{
  "tokenizer": "word",
  "vocab_size": 1482,
  "encoder_layers": 10,
  "encoder_width": 320,
  "warmup_steps": 630
}
Rows from block 7 of the image encoder, named by matrix and row number. Rows with one number belong to one neuron. Each number is 128 + 32 x the weight over its row's rms, rounded and kept within 0 to 255. All counts start at 0. Numbers have three digits each. After the name is the row's rms in percent of the matrix's.
# fc1: MLP up (encoder.blocks.7.mlp.fc1.weight, 1280x320), inputs 214-319
# fc2: MLP down (encoder.blocks.7.mlp.fc2.weight, 320x1280, transposed), outputs 214-319
fc1.807 072:173106187152028090115123189157162116134143125126145148138093093107104093134095139132107107160165173126141173148129184158121138154136134109198123110114081141146119070085123122142174204101134107157119077142115124150191106147138156103082126112100121099184129137107048091136154125114167116090108182091041112131093159120114
fc1.808 134:139133115119078114145146081191118111099119130138074143106117088123119125064100077117100130123173163161122102090162142130102129118195101119095139127109158141191102129116141123161126114067117178136119045061121142146174155172086134050121141117091139156110168116108061142074103151178108101160134189092104165062171115133125
fc1.809 085:165146096114151166120118122141169102088156166086098138122102121100199123065100140123150132110175086124156133087154139158097166093089141076120227090133178167153134082140095139127150144042103125078154132088160112080106188161137109106160139114134154128094146113098106135087098173172113095139112125093172162155129116141134
fc1.810 091:198094195189062121105150191111136133102103158068128151128147152119118082148095211163071111154140136086111100135154182139129143109124146095165132130151086150127138061118138114138166155122166121152116195171132116144147150148160129118056122106163173121181106152112086111144133110125189113112123137141068121121090123090097
fc1.811 098:113101150056121131120171151205137132074100157131115094111131144071136140047136188128131111125124105103152148109109131099112107089129159131129140123109184147158105082184128118128189129132136151075140119151152078127127173135128134109111093130090120134098211128069218114144096142206105102160102160134123094136153103159095
fc1.812 069:086185133152162113136142169110123132081052138092120155129161080121151129132150130155156089134164115116120070119112151068159114071112113126153133125179149197147101063168111111135136114070161105075174100136137113155110119179143137123135109103173146149124088127094141132148142146196187092069104198124000130148116133132135
fc1.813 066:154115123068056150132106103126212105088126128128139153122111095125109140098156137125099094123125172098120146151192156165156164193121126109151136099111081128121107068110078164134168146105143060106138093134081092199140101104119112135109095135086114133122114083112115104117119126129152123108101186063075138172126108115076
fc1.814 108:150139108172179068082111133136175099103139094142099126112165105130114151093126172115103091079175179080131114132153090138148143135130107073126118075144141108158120132077086138157156135108095155133090117085130120133108134074156172061157146143112118163078126114111093113172183110141141073130092106115119147147086107118096
fc1.815 089:136175121181205109108190159132108098069114143102088161062178150126170066146129130137035091123133153073127125148138138085139109156111169131154149115160111142142137107164094148170147125124154076102137096166151063152143122140162121044111078144067143100153132139090115081144132128175113099113112146084099100149064096092089
fc1.816 095:111161168084090167140142114189085121084147114163087114125144093098113120096147093138109100171103083150114162126168099164090154170098161110141201097098098130134147124161128144159121099080137087130168036060113076169169096120103129119167133114084201086146162092105129104125093153201103169183110163118153120101134075125140
fc1.817 102:151138113182160106074118100152169071099142098074082154100145085124162114091136186132112092076159170089105102102145092154142157080153123122136136109098070129169147118146110126155128128097099135101081137114072096098111123109143135102135132139101115098040146117113069102128149113151131099170110138096137102114123121129084
fc1.818 108:093088107112075174117154148124110163119125117150151124122064095115126129113178099126135177163186071186135102115088187169158127105158162096126097079158111171127101121172100167163114117081121127138149043028169116121131117074127151143150137131092145076126120091147157128171139132154064108069083166101147182067113127100140
fc1.819 060:151089126138121148147148133167151124108092148116109156122136073093142124108132199142079140163129159122094074125176106110081186179150139077144244078105107182170098084150092120180117126042117101149110092128099079129136135111116123099145142151109184107054134147112118117166127177197132107162086180117179148108114123130121
fc1.820 133:126144139091139158150116152121186118099057133101129155087163136129130138127120161112130085117158119090155148130094139085150091070102141168128140146117176144118087033150107072109166110154141143062148152145125082163097091152173073148083090106180100100110121142065174142122134115167176104136077128102064070150114099152070
fc1.821 118:128073105141130172114152130121101101099101136092121135067148146124184085123134180150117102140155072120139127123101152147156137098112159133130221123109116142153135104177111111139179152139126147095180198176120100083069137119158151185055116180201119135076124173100207155222158113132130097130162093136131109120107129145104
fc1.822 081:142138137097136218092110133142100160053120141168097153085122102100125117100212127135169163163109138127102124122162137105160087096129170103117148134093133121134113081098138176125115161072130128086128047074148165143144116120094138166071104158101171204122157062150105142132115144171154062160163195126111122146190151167119
fc1.823 083:162079205164086151108122157123161103134146149118139137127090135116108130165114139151137112168169147089187158130140140123151103124153123151209113128146140145131122081151130121127205159149158084125146072149092094188177117108169110108094130095115181145172133128078092107132109094127161143082074161128094100134059136110134
fc1.824 076:132112152152105187108126132099129126085113192095166192148140134125164046111147149170053110168156112130162084132166177194178121116112161108162123141144127145136105071118131145137192158135196119130130143145107125171145138118117111039055078157110211157139124104119093143174097085140116108120121146132072172103108146119114
fc1.825 083:114144193142056145123149088137166143106179109143139157158112115121124075100119168199096082196147100160099104145118111160130164171091129085150132052156092173181129145100167156147165072105124104182101110098125097173112092114115146061136128133111213145151174127117115117184163091175130115115120134138135178113100148105148
fc1.826 104:103054143127120153108157121118082117117133129141153129144142099109114140097165163151156197079156111135053121177130106136127213105187179056151132091143159152100162127152177180157104139082150069036142111036144181154122172062086182144145094158079143116118131077143104095171170177162047102103127156090087182140135135203104
fc1.827 092:106194174139159130130108122113162087101105163130142179128141144106126092115115108136054084145143099113148148147129205126166137164046153110186093088137079160138099077106073145145146149096156087167123082101114083147138066119135108072142075162059167105119110061108125107165128121150141149110084157100142132108073156122103
fc1.828 090:171099186164065126114115163117172117126144192096134168147124115132120091129083104133088097185164147118146160099161184137142113134126136108195115140128085151111149057105116089129169187123125130111128111156111112153198099136167144079077103124124182122142127147082082116164156081132208153112093171102076141140108155104132
fc1.829 060:091093117147168141095131122134105122122111130115117195164110060086161123043118167174085117091176117093167078138163115109077132117108146123147141106151137157199136098113123150167189129065121145120118088134121117155091106105127175128079118153104144187061147116086059123182099171182137121140122163112075147108156137135110
fc1.830 092:114166166136046146108132105119137099104139079132151160148104090113123086111166110144119059164165135170127102151124105141102172129123141146165144085134123183173117132145128166132134151109112089125121117073101106180097114147096185130158133140131186135138164114115107079133168105128096120084098146137108160113093120127125
fc1.831 085:169117133156086128140153105153099136065063165127147163182132100099132107071099162194153140129174104192098080125187176123111165130142123088145183094148091203158107090154152128137136128043152161159181094116161180127146136159106141120083092109165184115091132108096169156079149180197129093108104165086074184099124134138107
fc1.832 111:096135100128049180093121070080109082140150092128133146144109069144106059135169082101165120117142118161165087142132096108080196148096128080125156064118068081107117136147125168126085097104134028097144095052094126141164138070133148167100111165079205106109089071149089055113153109122085158126161163144069187106132092130145
fc1.833 068:190121131227152131115148117142171101087127138097154136082161134121152112125136147166084077121167127125093102137090140121139140131134141089175116076123140196170151119107095138168160214149149118154158138168167115087100151163176138086149120150147141158121163160088127161172135110135126062094107090122142173165083152099093
fc1.834 113:063111172075233139098143097188117143108126154166130121137087127089136152118186121130118127182133119116158141130153071090083146104094171113172097079128165166104169137129113133154156128129141101111130100115114088189075130071105164113126106138081140170133170079141082124174057140163123185142092152107134097127144108144135
fc1.835 115:176149106084114205113114144143135126114160166102074166187092044106141111086158161133137136118129102152118135124122128163134210157124153114122213109075111138166082064145149154185118078049149070108151050103138153119120126112099161160095131108086120137113130116115134101087114217143137120162124162113146141168142087137146
fc1.836 046:139130142155116174132127118135160149081135076106127121095116155115155098122101101151067130170134105136082107092157126047105150122160144061161130053160157169198141132156130168190178103118109111124133121114179117107154103203124149106160080153100212149075175103081142182133131142229132115141073154090139177161116143152117
fc2.807 092:117132118106114133126123157114126126040093133142173131131126114132146127210163118156028121126117110130152183137112136129149121095103143120118107077126097215088148137111110146157143120104127119152105148123124123131121210118125150147121094137135137133120033115127129155148166116214082113185136202126108163132168133136118
fc2.808 133:073149091139177101155073090142100092173162153083151140134120132152146085143153122123092125072134075166137149151114101124104170137104112107103135057151103129140141148145099098122137129127101115166175206128101094127069162090132167133157118137155129104056142112145173131130176122116086157120164127136142217147159119125140
fc2.809 083:117142100106075197119136140084142118130135123105146161116095177145119141228160105048088129139122133145180139147102149092155089057141114186118059112130143144080122092130109116100107136158144141082136133090167132158114095147185120144115154142195106144136054131114153135149186065092175089097129144112084117131097134121171
fc2.810 112:089138129103113127103151145125110136021091113136149147105123129092135145194189109138066126122134125138161188139106154100136121104118155116121100024130100235101141146127100169174128114121137134145126133107130115134103173118117154143119101132083134148128000113144128158133148125199081113165133210119125185098155134142125
fc2.811 097:089126151139131122122098156125132088122159146141144161101133125140105121255144152109085144155144141137168166160114136147143139114133152125165076030120119231062143125136107150116144173122135125174156170105114113137089255105145113099137088136074127125155095098114110095124126131160124110134110202126124160140123128119138
fc2.812 061:068133143145170062118150121116100113173106127157148167145167108170123084140188156163180174078165113192080091144124152129106123118192160065157120106179151193098185154115158096162117172084152118132082157126142157047170174130185168108106136116141135099068097109165140079133163104120132125082142095144092208144125164112142
fc2.813 069:107137083102127131123108155101141138120072141128198141140148147141137131204153125114056104117151144101180173155134126119125100110118150116099079057153117190079159150096103146156150116111141101121082164145147130112090197129153195147125076120116120129123038157114119123150183067158085121123147197125128160132139125127141
fc2.814 093:130133077128149112144125125097133126111192143100121120151113088190120110170118143056090168101072106141117134138116168190136135152149110083103095118144146132141138133170125125151102067081138131152087150136165182102139168130086122139139095114121141117087092108166168128115151138153149125168157177113152168136139131094105
fc2.815 082:127082129087120117127188183103107159069133097156168063127144118139104137178174111074069143123082156116149173166124099148123130120139127155100107050110098157126141124126123128142099123155145114157128141159153131105083192122103129131158094146130099147139064171139145159141173122159081115154161153150148120124125201125072
fc2.816 109:119134133122111113143136169155116134085119128133096094126129092152141153255177120124122138116102182136121171110095129114126156099159109156103144093114128179096129104184146102106107125110076145135144162137105141156097253132087117149166122099152101097133102138137157149093146131180138117183109167120128131140187067173132
fc2.817 085:128156058114148120138155123155133104091192164108102130163113075176114166140110111100084178121134092180125117112137126171107122124117078069084183128158177131124080096170135121112099083071154112155124131137170149107160169159126149071172143115132122136112114083167186082130054182160117121112112187121124171163142136114148
fc2.818 090:130112114118128168103149106080123112094154111089108125101108149125105123205136180144056138122142121172119131163168067107075142140139162112105118089112175144081140179142150127063099138169131113096091153125128133127107141139104151123112104208105167148134027143127154133137160120075106090153180070083176141148108118114200
fc2.819 057:124114102145159151163138153076142110129152126154131149126125093199104137218122129082111158134069104195135134130076172124206126119143092173126117120112165102102131045156120138130141095141130131117140095141158196111146194148170085092117152115116089141118063137099124118082111176106162057113140184156106152201131128097155
fc2.820 133:134127160139112139105169228147092129114145162120132131164077110081120115204114124142103175153134132140144171142145144149106138136154152129194108047151116235128121123120144132162101096080124069155117116129150137146130182135122120114107125087082168117181047106121113078117152144158103121101114179112140154119082172107126
fc2.821 105:149118126150113146084159143105093089097113107147078105077147121168121073237168116198116124122122187142115132141105078116157124115156125206122159137102118123090152149130159140144107135175125155065103121166121131097107223149115098142092153187169103139142101126140139118112139061100159036181211107176056136145131118139154
fc2.822 055:123049197137209164093149137078131111090157109177126140101159151122080145251143149149121118154138139144119105175125128119137091070152151151147126155133194154081136150132135139114115130255127130082138154129122138112134179116119144177132171175132104144142063113120129131169133105105136069076140070159078098118124136143162
fc2.823 111:092118139100123159126146151116124129025096115146137144117142111107126130205151109133036131138117125130158165150119165134133135090116125130115104045113097216109140142108116158170125101097123125132102135118129124122092205154112150145124104140129146142137037103139127140129146122225092108202144207114112162113165130139113
fc2.824 092:104146134124123100128129196130111121059088135124150132141125105127159134215157088150084120107126138138180169119131159129133122095135113118117124054137094223122118131122100130187131106111119132166122109127127147111105169162149111116114112128106139108125000113138120127108105128197107097156147207119109153120140138122121
fc2.825 086:115107109157110101097150168096119110106104138092134132145109122195143123255147151141143149109114160131135142127096164108181110097169116143127073185107112162047151082172148110129112120112126158132120115110141135129134184156132100144109100153146115122110000146138132135120141113107166122123125147098123060134078133123133
fc2.826 112:193114137128142158117149224102140118075117151116083131138085109133112131248073168114051136146054125086143175122128160194168104147116132141123124120115125131057123100104133100126130103097160077110090085153150163136153177151161067125048104131118137129153012126106141107135097134151171110153154155115110060142075146073131
fc2.827 086:134106076117117102139118139080171105140108141152148124159157116149137140185127114078092102098122178071194158155118165133121141147101116129112129054131099177152139116083082119129180133131123151167164187155118123105060179126164141117166102137138064128095044169129149143109141104118127117121114170120177159160119166122092
fc2.828 111:100126135110124156121146143122124136013100134142173133119123116114122128226164133136060114117138123125156165124111156130134137111130139102123120047133117224105149131109113165166132125094129117129121151136112122121105210145108138141118089121117150130107032103115134143145163117214120113171128213136122189127177118126113
fc2.829 054:095088107088163144087126181084136101089143146155134136109132091135105125165119200107130109123095114103194106152118134189167111133122159147098162107122168194095180102141122183160145149123107160128137076105164171170127161078131074138089134118121118112142002117090146147089075173082164099122165118103164115197051112153094
fc2.830 097:132149129176081115094129196094145121099108139121152121117136134182136138244157132145101123117087136111168185116101158095120098118128123129144076108124128208067126079159118120141133177140150120161150108132141118123115182145129088127137138114135128135173000158152138109112091122117114105092116182110147073131087160136133
fc2.831 076:102136102149138161113132119112093128085172182098184156097104126143113118138205117127155153089164121159171138139078138086129117065102120087143108081158169185050140093140140132145108159127144152107148151084201165095082186122149145142153104127152130151117044091154139114143107146128114122087125139100066165145139127179141
fc2.832 118:167129120119144142128201234089150162072133153131117138120076117103073144216107169108055129171075127108180206116139149158132092150123142149126112110116151178066124118124113116112145142111154103105081140155149120142157176151105095129108128087104158137164000160111150113132130147155128125161131147117167100149099153093157
fc2.833 066:116138139108007109144130189149122181119138105149138074084105104132141130231133065127104135122103161181100121145129110163091122148153101173136131110096112124135111156144146112147108093120121161136122143129127131108088225131116104139175160138158105148144099166152130167122140108158117100181119162146122159087162199149103
fc2.834 119:101128184064148128126138123152140155144163095175097097097083136116091164255161128104061131128095099121149223155157093147110094148128124169135105063085137172094121184142115160123116066143115121143095106148087076160112130090095108132155148125072128128168121107134103141130115133180106153185118169129179107109143128107172
fc2.835 110:132118133155100141125168172108083127107105099095106100097118147136094083233168126144119091140103150144171131137116128090138115091154102138108085162114162136065115127158139113057124118165127188101129150117140149126152147162116112155064183105174116142151069159104106109098198125119130067127159107182070120123140124133167
fc2.836 039:130155086173106108125134119106124127144140140103150130128160113130160133209143109134101112133160140188077089168138175121120083142152125098184090092112193146056107135151130136131122146093157149138116102106155128075143177160089110145140146104118136085137042141144117123126158146103087092107129169144090209090101134104153