{
  "dataset": "photos of plants and fungi (iNaturalist)",
  "encoder_patch_size": [8, 8],
  "decoder_fused_qkv": true,
  "decoder_layer_scale_init": 0.01,
  "decoder_connector": "mlp",
  "init": "orthogonal"
}
Rows from block 4 of the image encoder of a small image captioner, named by matrix and row number. Rows with one number belong to one neuron. Each number is 500 + 25 x the weight over its row's rms, rounded and kept within 0 to 999. All counts start at 0. Numbers have three digits each. After the name is the row's rms in percent of the matrix's.
After each neuron's rows are labels from the 100 images, of 14976, where the neuron reaches its highest value: "top examples" is what is common among them. Only what is clearly more common there than usual is listed. The data: photos of plants and fungi (iNaturalist). In brackets: how many of the 100.
# fc1: MLP up (encoder.blocks.4.mlp.fc1.weight, 1280x320), inputs 0-106
# fc2: MLP down (encoder.blocks.4.mlp.fc2.weight, 320x1280, transposed), outputs 0-106

fc1.580 103:527493516486522468471517536496506522511499535521504474535507518513494498529484439525462494452472520501547549492512526524480472525570519504509550476508481520508483501502512515494507454527460480481513484521543540523509505515550536498505498486527519528525437485486472496523458494503502474509506482490507535489507538514502511
fc2.580 109:509518456515508525499503509510484509488528514507541540532490514476499542514485503519509458511504509559479541499501508547502510513496504485490455494518510501499499494478506493502574508481528476487517502495520527501518482517524472471491479477514532506511533493469484468490521482500479502493523482496482524497563489479461497
top examples: class Liliopsida (26)

fc1.464 100:473519484479466519497507513479483494502514502454485518512525459517517517513522501468500458511552483486503499520467507489547525482484491512468545490484532490487498533475490519512484468479493484521441553442475507486500441493479529487470490487473517475478510510528521442502498570446497508518502534493435496512513480509474505
fc2.464 090:544504521521526499507500480489479494536522562499486549549486520528472540522482459539502517505522484463493504493525511495495498481465527479504470481516520474495534505540560519569472446473529523485518461533476506466532529502513483484500445479468496517507442501501516512497476481513499494508521470470501499509575519514505510
top examples: order Asterales (29); family: Asteraceae (29)

fc1.108 119:483523517512526477507509525516501510489464507474509499474540511506478507521450496464459480489465499508516489491520512489516469503475556513478577485509511498489484532479515476486486474490458462479524500511514489492481462495530515518516479481476537468483495508475495529504475503498472498527537473539524522494500496497530525
fc2.108 110:525502495519518506524515504492460505516489493484491537516483523485486530512489493496479466546501493524453502498483525516518502515501533461475537500524510491502519524472498477552510466492478506514530478507485506452490524491509483530508498481522488494499549498450509508473508435497497538484541483508504531519545513483491521
top examples: class Liliopsida (25)

fc1.316 108:489552494440495531474535504505496477511519470508498449507506521525519457499526498523466467467526466520506521495504524443488531502535477529481467510453496489519500483503478482478534489513478437539511527479490461549476467526486529477452532519517521507547484535498482449500485496456525498525480492478422480521499467505436491
fc2.316 107:547501508506498501490490481504495476521485461524466505481462515535481521529526489502503490487488502530491528515488511448474519504554535500513435524533487435520530501517511470515459479475487529530540492527481466506488504507483515515495515531475507515524490495485467501482508485504528528482510470522491485537506521460500510
top examples: order Ranunculales (25)

fc1.273 091:512526495505557509465516561519494524492510521529477484491488514511503513515502475500473428496498499510521543529503539529522498533536549505454537508532499500507557511502501527486483466492457467473512515508510505554490500533514532539528496480549525498511471467503485495536449520480531484508541479521493502497495516481518542
fc2.273 091:499516455495498509512526507492496493506508484484568536504493518468483546520450511510481482515497513557466537515499509555508497526484532501497480494538540508513502555457513469521528503484516484506510501500505515491512475515516471472471485461509519502482557530460496502460511490500480511484515470507489518501521465487476501
top examples: class: Liliopsida (28); order Asparagales (26); family: Asparagaceae (26)

fc1.255 112:511527516481522486531524445459470486514480517490552462476519528508506485545479499486471529452509474490532474488510491459485479474488481514527513510489479530506431532485513502505521423490472459493521496511456490504522452499522518504484494472467514493490485545493491441517462507479462497545483491486501502495522499496484484
fc2.255 104:524522491498535497512519528506513505556521504479482558532512515550494509507509497509497470534487494510506519548476539482469513519511480504500504483538479486474525504509488468514498424494461481472560507520481494494485498524487468485512517509468523527530498489476457504504470491519515475460521493476473518525517537455497516
top examples: order Asterales (32); family: Asteraceae (31)

fc1.293 114:494492520490511520483509540476528518543504498474512524513521503527501513503503458510486525522488486515503521462482543496496512478495516537486502521472507518542470497502465439485541521484493486481491562489499506509496490549508532470497507508469539480516519491520521483477495508457491492514513530489476511506517488523464501
fc2.293 097:488506519517482493511506532459486524503507466543464537477510498530475562500484481533524495564481517507513476509515496530505501508526532477488486465527499492468522523482529522504469481487522544489520496523502534495515521468510471480489462458440504520484468492495480461488497486517514492436514486499510547499508509491466498
top examples: order Asterales (31); family: Asteraceae (28)

fc1.223 130:465491444475473500464500546517453485512535465479481461525489489482523503500523492490514479484532480521510518462460490495532518489513479478433525519471515495494524485516450513485520493479489493544512509444489506532540472527497503503468511490547464512521523528521519493525491535459531497512506483473468454516486475523450504
fc2.223 124:528492556511493478479470434494459491509510496482479539510492504510486529527534462515516541502499481467486526495492518432463504506524501516505502525533504461482533491533484496509495473493468531515519483509541485444477522542466517510508498535468499520511493461486491512475513465521521522532551490479519463524477524520486486
top examples: family: Asteraceae (33); order: Asterales (33); order Ranunculales (26)

fc1.483 161:474523460465484509468536501505486473505537467460512487540487485472533501528531515470500499471550471499504497453474495513528501487492490479453514533456503499521485505484482493492545490519490465513471511465480538500506427475489502506492521467535497506485539518519518458518477520455510476493479525478457470515538480532456509
fc2.483 174:544520507495483491513465470475474470532522545497480554516507509536501542551513468511544529515529481461479521519477509472460489487527488506517481514548497495462530490557510529510467464488500538478506465516479473463542498524470449496500462518456530527493458480483506502496492508515535503498519471453525482530482518501486493
top examples: family: Asteraceae (32); order: Asterales (32); order Ranunculales (28)

fc1.609 091:522518519479546463472504533500527499491493537516494451513491513519494475521466487514474497447466506487549538518496547484457465511517495520518531455496473502535472501505519542496495458508453473465509465522493534525509474524539522490518485513517522501504441504501491460514468499502489476512483494481497521475489516495498506
fc2.609 099:512510454524520497513507509514495493484532523489511561533487528488486533509490499509492483515494494522468528500502519552514506488484495481512462489517509504493497490503518490502550490496540515496519505500508534474516499486519460475496476476512528504510534492481484484501507482497473501481525483494462517522581489501465511
top examples: class Liliopsida (25)

fc1.47 129:477487466475450559488506501487470481498521500479515489509489459496524505507497532456508472486566482489497504482454488488550555500481497510468560508450492496487494511496488505481525484482496439497463470464473490514525446490486495502479526484518522490503498528517544444514487540468516500525504510469445446515510486552443497
fc2.47 135:545495519509519515467489474477501501531510536491472548542488524492485518503506470549491520497524494487498513510490503477468506497509513489511472506530507465479563486579514530527471477501506518512543444533495494473516535554499451503501484536462487519496487492484499505462486470519538508481495477454510480514526511495485530
top examples: family: Asteraceae (33); order: Asterales (33); order Ranunculales (26)

fc1.583 117:490495499454465534467487460502483462462522498497522495488484523466510538528502537469524476489544489483510479493476513477557533526521497543473526533468490519496478514481492504488558513491466434524492501513477499510502439503475485490522530511501533514525469503494518428503507518470516506531510479496430479510509475538444460
fc2.583 122:516504481495486516474501502483516487541486539505456508538497505500513519527517482533501489520533488496499499481482496477499515479517521479502471517504510485480519506547523510533478492501521512501502439502490525496508509530499446503468478539467501513495511507511521481486493505498554530493472471470488488514540528493465510
top examples: order Ranunculales (29); order Asterales (27)

fc1.360 097:486524537475497482492503511485500525503485574498549506526508534522509500539463461465476473459482481470552505531527510497471454502544517532509519468479520530499458542504522510503486423509438502467448494517504523503493486474498518493480483486507563498493437472490496510527452527483495471523520464476522522498485509483494517
fc2.360 096:491518485522520535500527505504473488480508529533556542513469524453494529496476489511467438513498496543492517503515535526516503484493525506517484480496536500521507487491503488505562544487503449498508509497532509510502480482539489492493483507505502495492510504487472501478492477496473517499531476502493513493538466471478513
top examples: class Liliopsida (25)

fc1.508 161:474499504488507504494494559504530490549530526473523537523541505485513520505498458479490507538515471524510514463453515493497508498496489498506539533484533523551472512528434439514528507491457494468481532487489507496484494537485509472488531495497510483488510486498539522508499471485514502463530526512477477525506509508462514
fc2.508 161:542499519527498505503528513477540519531492519532507545506505537548491546502461462542501495509463527523518483527509489551484474477525528506513510477522471490497497528518526472491489458485516517469501478538496517507529509487507481499516469483466498515474435494501480483476467501529519469488504476476536524508507514477481516
top examples: order Asterales (29); family: Asteraceae (28)

fc1.430 114:499531506513552475502552506504521513512457509488506492487537510484482493519494484514418504458484506511532504472524482480485480484485519494514565498503476500527492540505510507511508448492485462485505511518521507494526487503545555498503509492475502481474491526502478480502450479473482498503493496515500533465539519533488524
fc2.430 111:533520483514510499514505526484514500521564477469484543486485537552489522506490495492521521550478481483486510519498523522479506493499483469487495502524452473464514504513487471518506441489500531500543515527481505492513529502485496494527498468520513538520506472480452498494479456511506447447521492479453508541540523479482520
top examples: class Liliopsida (25)

fc1.735 107:525507516476502466462509514485505496487495556500509510527495516526504488530478454513458492444456487499556530514519523495460463505523496513535541464483495522493474517499522518490508434508459493463502464516521525490512502492520521495500501480507527511509451504501449477511463500492474457517503478479497531473475521520463511
fc2.735 105:495515475523527530519497494514493516473498520511521518532485530465482519500496500517481455510495505517499530498520511536501497498478501495506460485503518499498504486491534507499549510482541482501528509503529522495486477507546457481481469498503530499511517489471485485509526474501474512495510472503464515483553490490469488
top examples: class: Liliopsida (26); order Asparagales (25); family: Asparagaceae (25)

fc1.513 125:473496496464467555502511520510478491495492526467486508502508446521506485512522530459489467520565470483505513514477503508547533482489536500495559487483519490487532522499493505504465490463499496488464506457461476498493446512498519499496505474457538464509516533515546482478500553461518520502522531512458471521501485500488521
fc2.513 120:527520480495522487504498503507502513560484542518518521538503527511498550501479468541487439477506505507485511525495516508475513503536519479497478468519505485520563511524514547585491473497497495516511485503475499488528506538513476495507442473470500514494452495503517499467453494497516487501520453474488511529556483465538526
top examples: order Ranunculales (25)

fc1.94 120:467496470468459532454526532491488492500538480489495462519497497489546491503519497506505473481558487497492521481460502499530549483498490511455506519452498499507515511511469502500536497493490463520500497481501491534508460501466504485461509483540483513534508547542511461520472535451534495525484505473439459505505464520453511
fc2.94 119:527506525517507487492468455489474495538519511491475546519479503501495540528529444524520534492523492478498514484485513441452508498538490501516476526541512468499538482567508514524491471496510527534530467512515480473499512563469473507496481533457496523495480463505492496470495475514542525516525473481513475518500520513470492
top examples: family: Asteraceae (29); order: Asterales (29); order Ranunculales (27)

fc1.292 119:490512474440461535464523520495470470499525490523523479515480506470531507537492510461525467447533481511502508469445527507553520504494502508458523533462509515492461496485499499498548494483488444492491499473482514526512436495497481518494517475516500512526491511504521470511459539443527496536498503474472481523527464529433477
fc2.292 128:523506509495482505470469483487515485543519527464466529516512495492509531528520484523538519512526484497488498504471498478466512496518500482487489541520486464483531504552516510531471479518492521516529464517499484466505509545465455515501495547472498525507513506486484497473507496516570536483500477478513497538501526487476527
top examples: order Ranunculales (27)

fc1.596 113:462526464432515528506490503536482474521493500524484482518480494485511486527531523500506462493490482537514545478451497508458515515521503475476526514501501520498519491467492501489485497500489507507509505475434474530547485519529504518498500547505546497529492508514485475500521495457520498474481485490491493512507539479500506
fc2.596 105:523504538513507491517505499519482500517512442488458546494507523477477521517483479487470470520475485543497506535516529460443492534479489492512508531559530499516520533480494484530497467492459502501539523514498486489482538502485500521493503530479482528509519493467497510472516467502488502476554491487529525512494480491497492
top examples: phylum Basidiomycota (25); class Agaricomycetes (25); kingdom Fungi (25)

fc1.371 123:486518484480454539519507445478510467492532506514540497495493492498555504512480541464500514464545487489487497455489481486511516514478466499503490511449478512501467509525486504461524475475519439479494474419465519519546469517496483482493526503519484485501540499519530458497490499490502496501454481463449474484506488554449466
fc2.371 129:507487508490464497475473487511501490519490544517488517562496491477503506496517499515535526485541497467485491483489504479490521518483514505494490491504533499463531465549504523494471519504531498481494448500476487492524495537507426514484471549458504523517482503497526492481493523486539513523496487453513489521544469490461504
top examples: order Asterales (29); family: Asteraceae (28)

fc1.396 138:510494442492470491470533532501452470492540478479503452504495462496531476518512496482496495482551484522496532451481497498530523475502495466443517514472511477523524506519472507482521492494495487543514495452521512513526491504491506507480525481543471507515529519528497492520471507448512478485481498484440448507508477535466510
fc2.396 132:521509552513487481492475431475478494524510511483492549513494524515491554519498450524532562495506496468496514499482521462459507507512491529519480493576501480475519489544493510511501466504488536487502489529529480453510512543457478486510476519448494521493469469495470513469510473531533501537538478482505485510487520529468489
top examples: family: Asteraceae (30); order: Asterales (30); order Ranunculales (27)

fc1.500 097:502487539430514527466481465503532473484519492510478459522485511466522511485553518497494515521525504505526481491502476494519496488500487559518487516470501515530480480478469501465510530509494429473486542493467527506473444513495539470496511536497503525533498496497553460503515510494459512510473506499449537519534451509521479
fc2.500 087:469505505474478514493489540494520445499563539525457512507508543527495517544521514485546497541496499488510495510465509508465481532549498508471482512480513523461497467484525497451470501509513504491497490513484512516500461523494430489481472537525539563543505490487487475501507552487536495465503464497476527540503489481482502
top examples: order Asterales (33); family: Asteraceae (31)

fc1.749 113:507522497516546477500546548522509506466496488511450477474520498490473493512475504489474474475482513518519509504501482505512477500501532481476585467501509476504527528484520503522461461456485474484519519512517513502496475475548540530543478463509488498488494493486494529523467494494482516490515500550520513476520525490538545
fc2.749 103:517532448506475499533495529485517493519549461439498537514496524526508547499483499494498502552504504513483535516468512519530513520514522485487496504549498498508507542465497453528517481471490519523537531499478516478516510528485471487494475451498528516513560490480478471474482487490507492460509487512460510551538519483472515
top examples: class Liliopsida (25)

fc1.716 105:475542495459460519528549504478432475475486503474508477494509483514468479508483510463492500491521459465525475512493478501530521471466506490486550484522497527461492518485519511478509454500479495513508495503506468502487433476521533473514490451488516483465520526516450454525446518429473516528485480505491510502506501510433493
fc2.716 100:488507497489515556492514494467532514535518503464474539526536489511510533512502472524497523546519487473475467478494505488508537460476498529511519506517502513446486521523509491489501480487524491483521460525489506461518462535504421461498499508454505476499514504499514468454480521501510520513483506479495519522533509512461508
top examples: order Asterales (33); family: Asteraceae (33)